Weights of a small image classifier: 7200 steps.
Rows from block 2, named by matrix and row number. Rows with one number belong to one neuron. Each number is 500 + 50 x the weight over the matrix's rms, rounded and kept within 0 to 999. All counts start at 0. Numbers have three digits each.
# gate: MLP gate (model.blocks.2.mlp.gate.weight, 384x192), inputs 0-191
# fc1: MLP up (model.blocks.2.mlp.fc1.weight, 384x192), inputs 0-191
# fc2: MLP down (model.blocks.2.mlp.fc2.weight, 192x384, transposed), outputs 0-191
gate.200:492554473517492540481588516480449417493490389505447519537433631524418528480514583461457495483478451406510567480496510536409471514450495489568544554533403501528561512437457470525500352358451569512594515465458366571477461508432492471516436406487572477501503484489546467482549430529526608561525554532536518528505540577553339526574492520515426519564559455510573482449446531498560487501555490493494525498532597505410576363509494478526510508489573447471477511522427389459493380460494507480417450428451391473538532564590386531618447508446428509474506537542504477490506548494444450541
gate.201:539490513521478459547508529456544533459554499435498475544535529517376583546528511526550462584477590400532471489477500518568489429528490434575442491547442579465633499483511503511469542451547427539445566555531507400436452524551462427497498477580528466565548554497390481442491528517522526495446473492557565604575570524480509555549444463525518607514515558481463523515486466428508525513506476582476519524547495466453560547430476494506460505458586528419475501436431468500500474428413416428551441602435563480478489521528551537425630607476453381474500544494504470524507470571502517510
gate.202:474522531598492528508563482549460485534490381504552493480519527563592474493579377481462495412462530464486524584461475443446508475541444568480548503636444533421453507437505554506498484597437493600492537510445464542505521591436548447480545548510519555541551563567525527440588493514496544520482466545525560476486472437516522393498439430455558484461473507562399572529464475487547488459578437519466518475431415536586571407414567470551551440464574382501448495442562560524565511519512438573522471515495558479512470422532512536495522518469467490547503603453445491559499490431582427494
gate.203:430558477525414499490450476479524525614624619540469493508499424559507525486488455596470480435496556500493503380538465345542522501430502493488457570463532459499566428473576481417621487484520521529464483548517470556500526458605503487634532600472554490502513505495521483377465505538477558564544454557502389479592485467483468433544540563520549522457571455506496487502544440510587580464491503509517485554522519493631442422509523467439492484448518492499512541430382390511460420531476469517455518465485463479503473468497471459519570514532541518477558442477510503574414477532550439509
gate.204:489495419464395485463512473469454520551442503469611469581558462558495533516547545461489490420507541462529501529535462484492508432497597418455562505525522555529409552488502480481536469509508468562619569562530528470507507455567473603472500481458517496484461545430510523439532464420412522485521438424518422474490506476522511575562516448472498572473552468473502472447448544524519539478557600495527483492540551553558508397460405558521559371549537493528462546626475480491618495573491569436517442605397478534407540473458586501480545515446535518446583485499549600589609434381602479449
gate.205:560593516407516511474442477532486507503471388514471480414424445484525485490537600527498528554458548444502506503396497471519527427555513462556444555519491484509593495542453556494484382562561520477597510542541422486482492514543499443472527521519511465487477437460597536522455467440462456489541404597498583532547533455634534535563564446591543468563553538485483462563452543554491471489430413487460485498585528509598543489518506579466502480593522439479538506464543560442536503476418522611391476489567562491515435617473511533554526466530502531493512525521540487461509468570527537552
gate.206:445466509488464490455370449518490479445507557521439564480489527452444447464431499455460413522556483558471492454448575486427490511513529466541488521519544542513434525441413450521460505432548534466568505518475493527483581514524495510443510439535545446584526519465482520418583504447548540554496552508501550429463424445476359499556483536525462481523518516580513506528524493512534509521543436443483563523584461544498482474560402455532414508422479527447482510465504444543552489460466496430509515492494503601484499500555544505545458543467456471534515557500401518582413458456540362542
gate.207:543530478589464600502534513471449466565484529543528434507557544573449479476555455484482533413517518556465402408464488527508493463494475476416553525459538505508520423462468450370471479483519484527436473434518546549475450513446503397419495492517409497541530497521496497445406398532563524501451376537441515495550550462451548551412533538453475486534532499488551449429431559535539534498473565505462458590550541574521565460467517576471496478553455472487509491462435520526394435538500426415501553544548461562476530489579458487504485503517538567449587409510481506518572531532457528490
gate.208:433558487469452562484582583528554492497466482456598540543525491519539498526526469416493527453532496502587504485538475461478506544565565563488459532518443443591519474513536549521484501453535518538389408558532433496458459528462477451475502439439478405434487547564449463531493523493508469485447451531439467339591546556464554605417438544498602495542539460503517435372439423448478476524526474509580487468512533576514629490426442520475588512435518460462511600631533481543422519484437513440480491417492580474459457525479476411504544585462553566443482505511421455458518518527514442528
gate.209:452472484555570501491483434478458526519413408596479507464570545525460466532439547432535555500491542454431545390554514455542508424543535500492425477510572544569527518492448491469436416497426578529483497514457483486515514484430445457527493481563578505499471480516493457532532420543541526537533592576532510452469406586441589451492560572439615608511498531506461557487467502446460483565515485533556550485446614535523564546472433562466568534448603390496494473539498565507508492574584459501502501605500526501524608477488509449402580508514365437512469479614411532472503496504498553488
gate.210:419526480533457519513592441414489460490506471466560512502489615587531461408535500489475535428457522473467531569499506435432504389528575563569597498484486468377518450470433470524555445562544482550595405435495565550423395482523605439406479545581514433614441452543496549541475475580538512485579470419450490420503528488468483420551481539458568500458480493538448427495524561502525611478525490505500476470548567569526555544656434576506518481522448421469565535401650426502567455546568505499474499587406484490474604404526538547506545420509476446482525492518460366529457491505553498436
gate.211:527537488474480463408530421570509585587438507473540553549516457565501490413500472416463466491413492486549590483453566467417503473600533445596406556586509563407513531472561503470466503446499618551459474516512460571472489526556481537556464498471559402479437553457557507537455440504535531571419483527432389534498441595579519474455468477498449541468458528551432570556432524528464542450420449508510485490538490506499505482469551521578514526594520453543506561569567462441507480468539582488548474406387525550439477511574482481594461563519519468522562459444557496442502522501465547538
gate.212:472476520500521501545508554480488559576529472522564508564447552536485410504476436539506448507505497396548567465497575537512418477444578566644470482547469535503463422523479404421487564441486493485484524487495526540519507649512544415456472544508484458476464605489513542547522491525528505488519522561458542489617475464526532453553454472534495522529556485484540537452460495444463548549477554459451477489532557506495544455584558513527511549541555523554506531703473506550598449437497405540567461493449436523503437476546481528500535522504497475585565463570448535441519534490459477430
gate.213:473583404606469451525555475469556573479489459566581489478527567521501498544515565314449507589553496465476499572513528566515493448530503398435549468495528524566537495427555503490496451559457516453430453478536572571555496431503426445501493506490426492557489564450480537576540527530476474514537385480470548496600473514506489469470509583473562410544543533500504516457527524502518537508487487601451478497486482456578565411356518561465505582415465533466498508455529498446559526450470449524614439475576577482467529503489500487481359518528529551507542524388579531487577542548578515452
gate.214:554472498554472479544533419498472528491578577465451562476474514585576571512476485526485556506573514602501524519576499475449492515549483537487484490448387525473457507514534524553473518555600531547535408439552436515520469454551503486424491530515478496458509468520483548425454533543539511527501510483605429502540553523418415524472467523516561450466535487612478493487524481449452510580555455532544478459514597507526522509594458424458451514476449511474559504488552589565540578501482510444447471503433484507451361529559458480541466465498376436474445501507472507453496513575561492433
gate.215:471525540512456534428562496561538515483539521467555469463493463540508439459543482582451439469497549497564497520525584460483651427568484472509500486453450573648591518476456558472444428462481468501477584530499522458391457468481504458541565508354521453518533435486505442445542581462489488579579553529558437531501490451450601456532456518530498573531505519489584512610520509617525469431566473472560537500599438452544446491499571530532500512482568507523554491561527492518466483430568457534541547564498526470457411451522481398467543538502484404478469483469490608591555528442509449444
gate.216:458452420517498476547511562513406542431603496470434516538531531536487493461455500474556502558392485455424501483549536418401484437470614556524520562516418538512514502487525485597583552443548483531514497436566488524480590474424425390520455494416507441565464527522501451525417547524492529521522496486376546485356441474520547448519617430413470593505509540510399524511433474469539426501494462475532495491563483559509559516490506453558463464495475542500465456514633552495483436538550378542464492480464531523546517454519468532589534520473574516489572427454521453467434417519439556494
gate.217:545509519537473416496510464468473457548518468538512476404452535480569535398608426585482541482482619517514466519599524462478540531519508520438549513413464449522535504466492493644472549469582446462507505538549526448536556536571524530487553537554425525504427521487475500493479533430478585494628431595420558545533468503527489444476536544477544536518560548340512483478537551478520603459527550444554510471553482499436499423458436501461509566483488452488497488504487553491499505483483522523575534517491477533556520442396492589478467464446562401491470458476553615530522522468496457445
gate.218:547495545507523567528441565588479471492422558474496436595491519501600481530564559496529448534525469454502477479480476543546440481427487481486525440483472517535457544432494453504575548443454533512531529461438579571426595459557456516492519470533522553540500508501629425424444581507589474442509542434493431475466444501482550525445536590521514490491503546510519575502479502531435529532572449416455523588456489555467498537572557529404461467560498585507571440471574520559430543443461431473443493538553415564491558491512589379498514543445487529510531443492487423486499487423539514477
gate.219:498492489580459528484503550498543592521513433370481495581511540532481420437495441502533493401508547451525517512553571489431454544552534514522496448534578514506567537467422541599509498517509470478430439481455562486497477507555544548545501436475449515399508518524527501455545483504554485548537429488381504544533444523501546629486427490516612481524451452504436443454455543415567542420574509581577547465517475497427541486429538394563514515570501536433455419466535497561455454420445515465566500557485520552526449504424587466577459577490498524520493425438587483484446422468456614417
gate.220:454498499409573503489572519515569459464502599388520598488478514454500572522564502457589426452451507501500558487463504482486401520396473495492514422522471439504488542541543524455567448489524421487510548501535492516463493585489428556570494589574468469542502477407560504451470505437546366463487436496429469372530472428612586503532366515382564425617536445516569594556538466472451496418441475473536541523490422609447460512495522558566474525545464589514514409512432510493470464506540508577583574566446592559554500520477463488503482486447528494471538593518483512446535457563564466560
gate.221:496540518485510420537521528613502552571504465449392591647564551510578518525524519454524505506414555512509552585455509496499578442614527495513464440497469467520494513546547513527417513520435530534432611411560498566460546462558487507413499446512594467491476511536490568552554489476531585539463462473480460579516490554476410489500478436528408492495556465500476513545508528454492447535524481451543467571580510474503480615451499487502509429462512385504424566506503459512521493507431452468526619497572550511502506493438418524481562481512460509371457483460464529465473635475404556459
gate.222:547515512510513402431535480516495450467471507453481466490426403523432425483467517405412505467560544426485549575561538504566591535437615480494488520588389509390558504500511525456429563419459541458592437534516481448519547483526431487568533460528430546563548596500470461588538496497571510520602570510598561518435510514504477450489564523442434480480462570499527464469456470453546485455561581444541510524634532515503588495452500472525515578477586592567433505442508479519499473548519506492404493449451465579464512573568518492515559512568525469543486511412520495541449449488453468423
gate.223:422476503526446476536442522472464516626567538539453420608460526523500473516513481404533519476519539467467513441556508413509537533567441498480421574482521411525513509492498486410477490447463509526516583513575521469474522520525547539541523583531469461510473537401523525487511457484558512512469466480397549582501480522473502558465484479482535459499494416490565551476484504514479454524556420501483514518595563522476509519533471523482489483442422474452436497559501515454453496515483490479533616558491446537520445537483489525418518557489480517446445568413406462606401517504554526495
fc1.200:454440510488445471540599474437605604384499468532570454398486527473564500549434539568574575503511439589473415469511445526580589430428496453587617541543488543498382561495515391504497565526566516505503477529495442489496476560559504540533521445590454421554459552455549466529458482471502420526539469433460451531454486465394521487506573445478483457507465463570512505501526582490405462481447399482549373420463570463612393491474423546507431505523482512529441464497530528493482652516548505476477523498574386451521435467467436491311588531555454521508539441508505451495465457531606490519
fc1.201:518417469476501447525505450417509492532480546577487578507482520485447545440518422489525520442491510414468471535534480507444518528472396442459515534419571435495492521416538446551584564607372552504466418455423524495508475527523531422507519431470496544471507425531588527481506558488521507541540519444478403525514483529535493497487563464515569483476493477565567463466468483540507471483507539504530435459499500528490468388579575450466507463525477573541537526469551493465490425495498508501591495453483436396556515445530424554504403526493518494533496444506431409491576524503514571581
fc1.202:497509530423514556549524483528471364385430608491545535585494546478424539567453388516514498503485443505569497420576450559584403594491512434500556516504480512474534473459474490430527498454532503487505492394505516515492468588440518538574519446342493367553435539549522521479513449530542499458514454565506494538626469538547493449479421545481491517499517509475482469538394576473537539469496485456475552484521512507443491407411512547489545455516488578557486451548553582561412448412474517436437615439468421456495522556497513575455502432427487579594458574543520467533549436496569588460
fc1.203:503512550496407491464499490512501510582553480550374506546562428493440486524550483472427463520527520539481490418544398373559468504450470530479401524468533455421512451470513456450494467453574489508401567502590460583544547537638517424543528519425448558556506487490510437406535509494425500465544446495539460479540443433493572556449571512470526506548468437493418503566555477535577476552531454561483467524542550519582437490543495454485465480563473527479465544413452608450558426536476506485462533475427573529463407498446514431429579529438499583437512521518507472560436413499524531479
fc1.204:590481501457515475482573481485500605501507471462548480490595537558406508510473533467532443494545412457453587481434500504448474492525627500606490533450528522462472540501539559580542454472500446472533552458546518481492591546481559446585451489482520489418528503424491478513428552380431533551462408549437568587458407462538524541459468452540490458552518492540422530526507498491542522484514394517524433474502476454454593576452518426504464583573496540498508515339506484516483451491497522468605497539427532511552518554570408542456581619446528490492502514482523452441495497509568536510
fc1.205:525527495581466506554520415473531493508582470498505593489574445500428412474393351482524450523579546547546520444491420477443549514489464477470453528554504471606467472544430442579501557578462452498540488452508469516489501478525505550492411434517502546558492542450465415422522494529519518544370488438508502514504472534496541476463488473480469584455544428490517485465488543589514539435525505502578487425432546475528481534459427544490438548599497527400550466460475562503420534544536496542553469486454492528509564518481492481568416517448477578538541553593442458555513469539473527537
fc1.206:505550498484504403447538526409491499488514552531468523502575440611429567510594495484469514529487523531516562595544435492572565546497508503430502493502510568526485493554536531460475473558487543490427439452508451439532414512468459455566468575496494577552422551569486514514431597555496499476447428390481446556553605578460573533448521507471515538524470480489467475441488501461559473571488528590554472508461531547552569568398624516518533522489487480580441516500475461503410558534562421563411433536568475471543515400514463492415455499589500415503480515512581469491507475548450491411
fc1.207:520450470569542461519591447485492502450493507523462542507494490487643466542455480552429524580522458494467446472463554562528525603486466415442509454483531534466534395646564468448468534463422485489562547417479498493436489450568556464558493516574425548555538533552490503537532501487505534481547500499464562420456551541506523449466495500535453507593504498443527582468413422549500433510540474564504571503480460451446506439516564514425491542544591499470469532466574554439567464586471443506491539502629600572504487489487392471514524488520445513487512609520482410484470513473504499446
fc1.208:574486567534443584521468525445486459542474489472565530477529469446557479504448444490471555416539424506495455497549493420457496534475505480470540513474419476572610476474479563584484393524461510398448522546526436513506369549497513541573467457529530472522438527494448515588543564471489510518534483498468528490504505502558459517528508538405612566498489533463478559483458511537558442444579515462501514534557535461527529514483591548583456509540471500522447457653493488528454530451407496478529438455513499412433461564501439489450477584448605556426513562470480481512505476428560516489
fc1.209:584549381462512493490384512482426532575484431501430501473588471482514568493430498561491571503500410553513441560561536487581544381509461552434491623472463497486531522469425484464500523560562541522529436520520491509548494531422549596501396517524449480518501484489555438442368480441504494448482473504542535515622504486511591558443558537548453460478431619549507558534522572552505558516549522467462522538384523531441456460520492460493505505597499521532504494513465445447460480552465508499450462519444640501467598550499427483568589619503406540482597531509464485407469531572532462544
fc1.210:582357549457528481522415585549534558478574507489521552501441453477405476509489508565481466407503505487529460463424483578591520528508411503493401548506646572496414492533501453511456542559481569467512536466553422522450576446439470505495484429486448573538505620438464570596499537478424484561410451557487468592436455533484527594541510411533496535536495506527488462498531414457551406435524573462527472484502511455464489455462484490466473449511537458470373461460467530629473385440525521496447544451408473501475549667548569412400506488416508501570431540439574451484538480511529552607
fc1.211:431522503493548494473475471556548487559520520540563528485544541531498567473585463513554613461494515406549523427435607477436488399522439600512477426446562561490468511498564509484476535384443520521548495565478472515513491495608518477451494650500458552550524439469567505537527495585544508533529497556572534530525494516466507491498553515414548454468428546546590487615374409484530469539500608474409547523482377484389559485445460510488545525425516562533476457515478470438462518540471576461500486462464544522514486472517383479536514425539455606434449423567540530397538527439524452554
fc1.212:452551489495481487515493535523410368501528431537459468505563504537442528527454564467458495520606562523500472592617484513548465492554550484488475469532459503457457481506525583504511485475540489453538543465514566499512494450478483468510475570423553470595450558483520426472590464489459443474583597490461579540436517534469477516576571531514547506440473460528518489535518579481512523497534516479527466586562452564525448513424509543546492485523489471571484362430617512485490568378544442539470492512572462466511440539443440553525539470523474511488534574563478520482595515571589550558
fc1.213:468405555480570556573410538558455527530437520472460565463504546479530404482487523447492595522564503460380528498510365529527546476519459493490538506433499549488643510520451553565521485519512565536530531458553509436494402508503560548501510534507510492485435479532437505436539464518535455631582502446538490441425504482477471624495475595474477493468531496492536446472493477506565458456534439551465479573446428382570537493562508495456583513594464461445559568423635519550482525456467480433472488412408562512555573495455466602471594539556465512504488456533480459528495470471523519439
fc1.214:501469451524567502466532523495502436463493560544564443476561499486514485497501553424592537486461521470502487474560490414484553389503472539530450575483446546575507519531528463475436536488528486475545507514439519531504553497424496421484477444571522497498496509500574543558482498460501478472445487538501588495590558523443506471479502452520471533443461580513511467496557622516389468463471580488434539470458502423452519440447411463495580442554466545474503491508474534568544598594514541414513508538487493531433514502559553452449467425444455580524505446487509516536458452454552522466
fc1.215:527538437459558463477375513470491534492501508461482525475544591516476552468496542412479538546463583523525489552460427544547374522481518499478489496516556431402404518583547441538572582573605555503466538543471463555566484473523543505556421431577526483482468550425519603527494460549469550477475469457592541527443494583561462549448527481515537482426577542519484493469504546426495510513446505502465526522511505570442562395572482422487446530509473413446496532481536486430465529438455515464504485491499504561483514486449576548464489449509503527511469502443577507545430425518546551566
fc1.216:521500467532534551491496513497486479570350495506482527524548479478498441577522495512471495418511531526476449415589473515528552515569432471535438513466498531484517474504531501496491465560512493558560534473416569548441432468604521617507535526544450468454444500473474521550545542507538460443515558526467477493476500472527392471443466498469579505508491441523488535478509547425478537509501468497484466511565558409458446541567488566549568441455439503501448491526459452444482482517511468528501524618479513470522532577475541402485498408531527540498494620545546511509500473553413523563
fc1.217:488452516500611587520493524552506514555473437539481540442522479464484477441462433519531431474447496467460491438497469477427388478503485512413534448450573562538495432526450485508492566538530387518490561499549537546556543511396506562516518540470435501480443545559529423550559537484524601547487450526539494518478498450480462408546464468515465494554574520636547525453539450432517438453541554505571517490564557526534549458480474527449451513457491474430460427557443446576496510543538535433506507445537526629524505502548513553554429367596511580508437458561549612547540568396487454506
fc1.218:470564551535567531514521599498521516497546530489462424521513584421516477573463597416466484558523459483416536553432545537497487456451591511498509465474472547570506560465543466478507576458430453552480474450491591471473401542499464559503457504565481530495461485553595566535448542476553491493458592518556480489484485442496493418431491554588564510500442615519473524573505496587491539473481495477525602498548466566550474449525501565493484593499576582390518434527538483499486464535547485528421454555518467558353547540459530512525488423477537423468467495492467521469502367500569480538
fc1.219:503540480360475460502547501544493602609511477474559533530473476546401506433543553441579433529496471542432516506466429473548494447500500499456503551467464436420519448457571519439483511447531615476470497490499570411520467537460499501496433460424533497572502466458481522470506471542526512524432505506618526627464438504460524564511553539556459490428501472433564496425473446523542473573470418523509463536534495433580533475477496546491479475591497398491562502604424444577460476472392539501462516518463492522508519461437484490426621554412498529462468554477609504429512465491512531515
fc1.220:487468356498533540561480528463492480388440503525491500488572537482479578518447598527520573517473524554464532506584418526510484477533506512500476507447405493552494570500546528468498397472543437349588601522504447512477533543561523476581517560572451507457483463558584496514495524517476479450555517438530518470506489465427581506552559462452504519537515518501514446564494453374460506411530485459510476479509475533507478485473471512540501504502478525498487575527600445499462490492473517465491442499495390446529504519500516519552520507537460482508529571583501476576523508519490458490
fc1.221:491488487523430503546480540505545524459448520472522419506461501437598424459512569530482591521497411523475523548482432484543470488532490446595516513560471498551473470533434501480564457490505549498507469437446516490497509558455466555474559518514521422506591479527554496475457507437460625559546538474593654532457461483504442463441549522471440557525456499459499429462472513559488579632549581529573465477507529554463441568510504592446538449389518497523560492552482527565593472463504421560525505528559488563479511469548508409496526488484580424464519528578551585525520607569560555606
fc1.222:573524562598529470549560467481539629464421473392520485452456466613544540447526549479428428497545504478434510543528509439551528531562640570478545481556499472496512406564474512511504488496514457504507494534433492451407511551571374503424509457485470559533523561536467502537535569541545469506513522460506477498409484574533447487546500568478480514483515570527523529544494470428511505383495605451566563555506502548448496559511485458511507529511535523464483514466457498481406436548460517478489596552489527500525495428486503461592480482509515462451452478514633460542515464541544540437
fc1.223:486533465514475414437440572501450517515495518545478444499448481493504477473454491485496539467464514462488423506528553408496526446488434470467438534458480431456469474422537539449495560436463513602558547545527559453491509544553507534576527593571511461529467521397548553551516495493555564538533473442497465498518476551473485512474469530454541468496473440495490523506494479551488463554540499522512519576559528517423522490461495518502436509465453523468465494490474502459523572581526554468521556471506434528488499538511477539463516568540569491513547525436414534543404535471533459479
fc2.200:485445532479569494568468482516505527573515567406441536605511521398511441588522470489567465451512455519650543516486434535619466428610429533572562412521424477493470496545496470500470641405546481572508561600544470447546564442566474578470515528526380509430519570412512482582483487438536439531561441534573603525523469451486593536427469572489540518511503406506526504554555437511502453443570378518458526483514545533477469563382573583479521512528415531451553437516507418505430466455415435468559478498487598404581459521463478610542489502416536448490553397398536482495586462487449475517
fc2.201:533442574472528418582477547491510480517450379446525515550540344573482515490528450494592468502594467525404503505467495546397497516391580585482508542501449535527518543499444454484524516503468511588631463523461492416487474458472423491450517579449495537411540580405503552435468579494663499447516561575441422539494502500494575466530461452489423587504498444503458528472485627478513519638549543423524482624509582511533506566523457518529582589584478527572469589510503522490434528500441558556480457516480497519531522555500532494480562575495467498446453502522554477596536507447488456456
fc2.202:552516488501528503508631512529571488481469579487486594393480438390464505488488499541472470519524580378440579560530433611655621544546482409536506606485552475569538501529551403459492480486484576509495530382509522491480425499551550569509592570534496523579539555499604500456541510494471486570529465479531520496479516427553442472492507541465381494576402424609535526513429482473666564536434447412460487510450410511496451479558594569484460477504515492528534446490422532537532460517561563475465577448499454483424548500523535399459518486470564542519484494586468448480490543543483424453
fc2.203:480475493477521484483527494595432488443492538380490488456488556540519518479492488475452539457432469472504579549432436533509437503465479457528514501540570572597500520453430437482483507441458442476468452537591468495488473527507514569555420495522505557472502471433544524513440488492529507451494527548498503467482517451420467534507569472589389469537469492524543565509613519473424514476538416469383530446495601512513536501459511680461513505442563501470483543582492430465535596492493542516469389437461600535521519585515418547433410493482523508553509452554426473503446578519507469412
fc2.204:418491532466550597503509568550429540516545501567558532573572581538500481436578552502444484540462551488421379476479576495518578502504489473437547460508445500531426509544511475508463459406477452566486543507638457500414581587465489455571527594530513514442380519419486477516466456522491515497491500553499576451486471476455472532436464530456474464479548464554455494548527478514445540500532398497446458511419560521450468438496510602529442457376472411527511442500502521558507587515382505415444563481444470565388551518557509456532466520420481560466531388498519523504547465500531512514
fc2.205:584480468532478405416476446540437523466600505504406527502562517508591482503522485586420469534549537464446485528541471583557526374454593545575453516512601512495502488494540490597517548424511418510511457545477572528524530557541505506572560460498524489562531516399392477481521492506472560517531490483479563431637538466492459589512496495437460588479491486546551498582504480498526460521445441492562456505585506417521480553535529610447525459602512476555442419434460471447567487572512541435525495444529570501547528531449478510524506569503510512443498533486506499431488564537590510474
fc2.206:493513501457494583528492459546414558542503562470540567436488539515437473477449454518540543537465493478432380475540561484481531525502417481515484518384451553543507557586496513502471496499522520526537516498462410435460629559521606452515440529498526454556501446400518618420466505448430491452523561481516507498529443419508553425469535430557539394512454471514453525500532472459498470493504434475367455503504503548432507549462598573458509426416538504558573494507480473430548429464439478524584482506468596536470479528573465502554433465472508508452546484533451510500430549440501551469
fc2.207:573570516526523506477526488480521547476475507580550438411441516416496571497499568583443532476478544471529486514538438510518428481500492455502529517466600445478421536431583429454567523512426525551474424565555492467612479520469454556425430487497464482470449482571501511443484538541510471492460425467493529498539532500520555554475554452541441446537524490581440503520473666429560441528549505448586501535483557407445485524511516619481488522456499446511561543496535510550463503472457449541583490513482490528488541515455439407522497601536513507522563456615507436512448501627518614504
fc2.208:527568557431569515463429500471509563533608411532499561550434482531498499405615465491495437574513424477487444431561512530468517491518464421485542464541464492558549507433488464513452464530496506449433560536526504469581603499463510472458421438592508490450495558470541628530577547482522467499488513514440431527515574543589361526548448506444481559461508530420449523506525543450503480568522575552512453522511563526375573413584475525437502448550582555412532516535442531545413564458479538541432493487408536443460511547510496487488500475564484516490545559471547435539455492509501480500
fc2.209:501517465507520474484512461514543448510438579519512416506565537523436500446428543491448451446444403486623503527468484465568425457490523419511493429518621602454526513536562521543498480474474481486412450482484437557566509506451478478529468490486452508493540575438520559593477494440462479503492511495438496470508575529386583446424568557501493506488499484476360524439537507490430435469516525549582477476507502451484504561590502507452588481594471527563539510565521507507541523549524553453423426439410502488461508477433515501456483447553454374483471482492474432574492499450402516439
fc2.210:538544510540555569451463507482439472500549484476534410522556554431514498467470365518478531467587537385506583537532366539466492469433365455521475491506464454522488566438506404454453378451487596444498539595547558602496492468545453553586529508603522529418530543561571461540431507549503523538626425576504513520555471516537525494383428577458448478468555471523434509499510480458509489545527431599619411440424541536455540512403547486497533535566495415523398539524512572404454601459582552442496403498484484519472545486476554483414388503557593494429577462485533493539489472452570460557
fc2.211:539557492463516552619465503457528575417476501434584521464454598582492466446489528549596548546418482461434444496560537450539552505528427388505583510492437526439554510529499475469513478476506500583418373512541465477472444498517477522586408524557352570476550494520510509487419412496456497504483571465557506446460473565443495493486519510468467458459469446495520428478515439506503486490553503441408491575558450564400572621445523476519396528456496576517522547522558468423620611509549427494500459472501515523474549519487516472507451511369471533508458524453509526509558458508521482409
fc2.212:454527481520493368565532439534555446435529490499435555556557475476529520587491535510453474447476420455466536489495468490485581598556512441535434518537479485406450539524495467420458510471468481471556582439520489545541497503480506536491524454517490508464547355484489527489533467522462575509566510522520448522523381456528457521536474494470572597540386470505483503542443489499446496568470494480530459554487499423424539540529384479592493496429476400452572554561552532482399484481497371470537484510526435509453519444517454471439573559522494505591461555474481523514504547481453480525
fc2.213:455439484580478508394592555541523492532486470493586531538456385458472518506520466541497426522502557637454527535560372538493470535451634546555576484487509497484589561514560568538565494531396485539464533520528519454434479513584512508480495464458573465485553526581397548453409500471574528532469496440462469529469450459475525509532538545576491484565459654524490501485412483554440559603602500519487467504496438483543445427539519458567563490492540529432518500484454564527474446443472484483551488493541488508531551478565463455471472525433574538497507483405534551636498453553510525530
fc2.214:474524477536475499459420487566575472504498493522485525489404412471590488498504478514583499483535592460548582463468521473417547512435535592491525527509527529559459475519476525511519434481445533543556508468509534484457539511519487574550550463467542458604527454527496495441462409554433498443509495534484467447470430490479539547421539564480516596571517556563415426472475491530538529507599517414525576509518578544504478487465512531452573545494562500563455496552482469577538498530509574535523486486431427422541476601547500613476675603523437513522524422504509533527523542439512564469
fc2.215:542524467446528448463399585468575471525509486511450482468512506440475532549469484572526461476498552462486455406570536481502480482508487519420541447453530545465436450523482527448458596463463429507460449526490480459460491387452437532514485445532490528505440540490493508566525556472458499366485576449493475449552365489489452485556452505543555484522528447507592522388513496597432419452554468538520611569506541577565447528365563449578529446501464509503478469581437513575512564563541442469501591530408485517529539554488510443530525482496407484536501498472513422456465518503434465472
fc2.216:527498473502431484428645445529536428475447452573490495572595525546461484492529474493442465478539560570532532586390499513499408556545477610494538507538487505573507486600491454586505441497519576495542575495369485447425555372413445456529543460529461436402554488438507517417520479425566515595544460348530498515487501542506463533440573624549535498479399546456525483537472500508524468592479481505604563500442482501463360503534497378486575473512465600524489579492540555446417506469427513627445530431518525485531512487411504489462486547546467436573406482547442421455447411503506499481
fc2.217:485453457541479597463502511408495468522535494411476526531514519490467417519555526389532506507480505539574518579523501358477484457495450552510436528510552436454508520495420505501411549499473508500529453498584565495497435543458456501443446490538498543484483490491541485547504510503533452546442460497594558596459499541499545463563512374494486480523492512435596473450448498524395520554434540576537538487519435542542483559422533498580497367506521502539483525504519465458432549435552509457494443587580566457593535554535464559524385428543602549481467494488468461445432555543535545510
fc2.218:507550536510522372476593441438447520520355512460519489574442607503439532475488480515471486509535532481413521421440497473536438407491558561513509510474537521505507454466515510483512501457543514469462439492464446506441450495460497460476519505539571478543491547501459498515467426511510579571522473471410555393467528458499517500432443570501519574532480590503392558545449509537488449521424505480499553450493504500502443464583460504529620458493566445506504485523482494497394458519461462475456552481495494559518494416549538483448576508467566478545524539526607572546471514511519549548
fc2.219:434489450470492501468443537446479468492547509587531529440561557597548508519556445503485503414535508517562577461396480478492419505531527486445562474490502469504499586547500517505497511407533453420548492552476547504496501516474535549504497553481463474547430485571519493431486499388564540600550521464479470454540487495469452534508554448543549525523492534517494448449444474487397460550451538471426545524516614458461548528536486475486582451490506451524519541439422417457595533519548471526566530488543424514459573464464428498505480471510560586478523535542492506474378458569444449526
fc2.220:491475483467465518544456464581382541502520501532402568460570484500553527510536509464564531474496491555505535505474464431563566482517561511466488459478452461435450532473602442485484492482524532521536529520609441574529473575520521502458526573438477475464494473537465493542631479456510552514461434541514533472504525493544542468480498472509474513520502479511438526499554501507551523463411578466559507564518507413460561479499452557531421596513477520540517595483459523421478427452508514453511486452509427426463501434606515475516502474445514567640442549561608537544422561504388502558
fc2.221:457543489553528550421518520507430592602380460409555580546482452499542410469527455568525535493464494474477477580522534420551433447447508528437509511410485434596538435497478463465442452510491515537462558438473461516464508666429560525424564498588510509527457431498646462539595448548528515454523506520583537452492508474513542576472518526525484477523431499521548465520564508491456500493429570475455404484440447499543446462530550513619566500514520620496450476510560406578455612523488557518445470508503529480454498420553478401556592469468499544499587539496439509568499545493517508496
fc2.222:524411422538589499560518436405477460497464401467564500490493508481482499464479519504516546456418459478507500479390444528432424535429406509557536445491517479573439377492432476480555486457450489480460452521567430523447498601593529506506518582532499519490596520673551417533523488442515452366507457507462617474540443534566523461549503576502382546489425414511520510451533443447556435434441548515495509434522545402495520519507539421504502539467466489493491462572495500385534476525493494475506398533475557556590510474475498545549565481517488560510395500482593462530472516430568474549
fc2.223:537571527416379469580521453510479461467546539485544401507557532512477445541498448446542470435524433490561492466511534582497486406506488457474513532586465458506495464567546465571461533451536513516581519548528396537475534478451474529472475500500553509520525490447540449508511570525463534516516589587454492463450506487458457502585468559508520489432582503469423452547557495492473579468493464525483528527466469530444530479435515437565441457473505475516479474560513491549515466481493562567483511490472555456530552498437455602517456465530585510591507534478504478606495569521573474467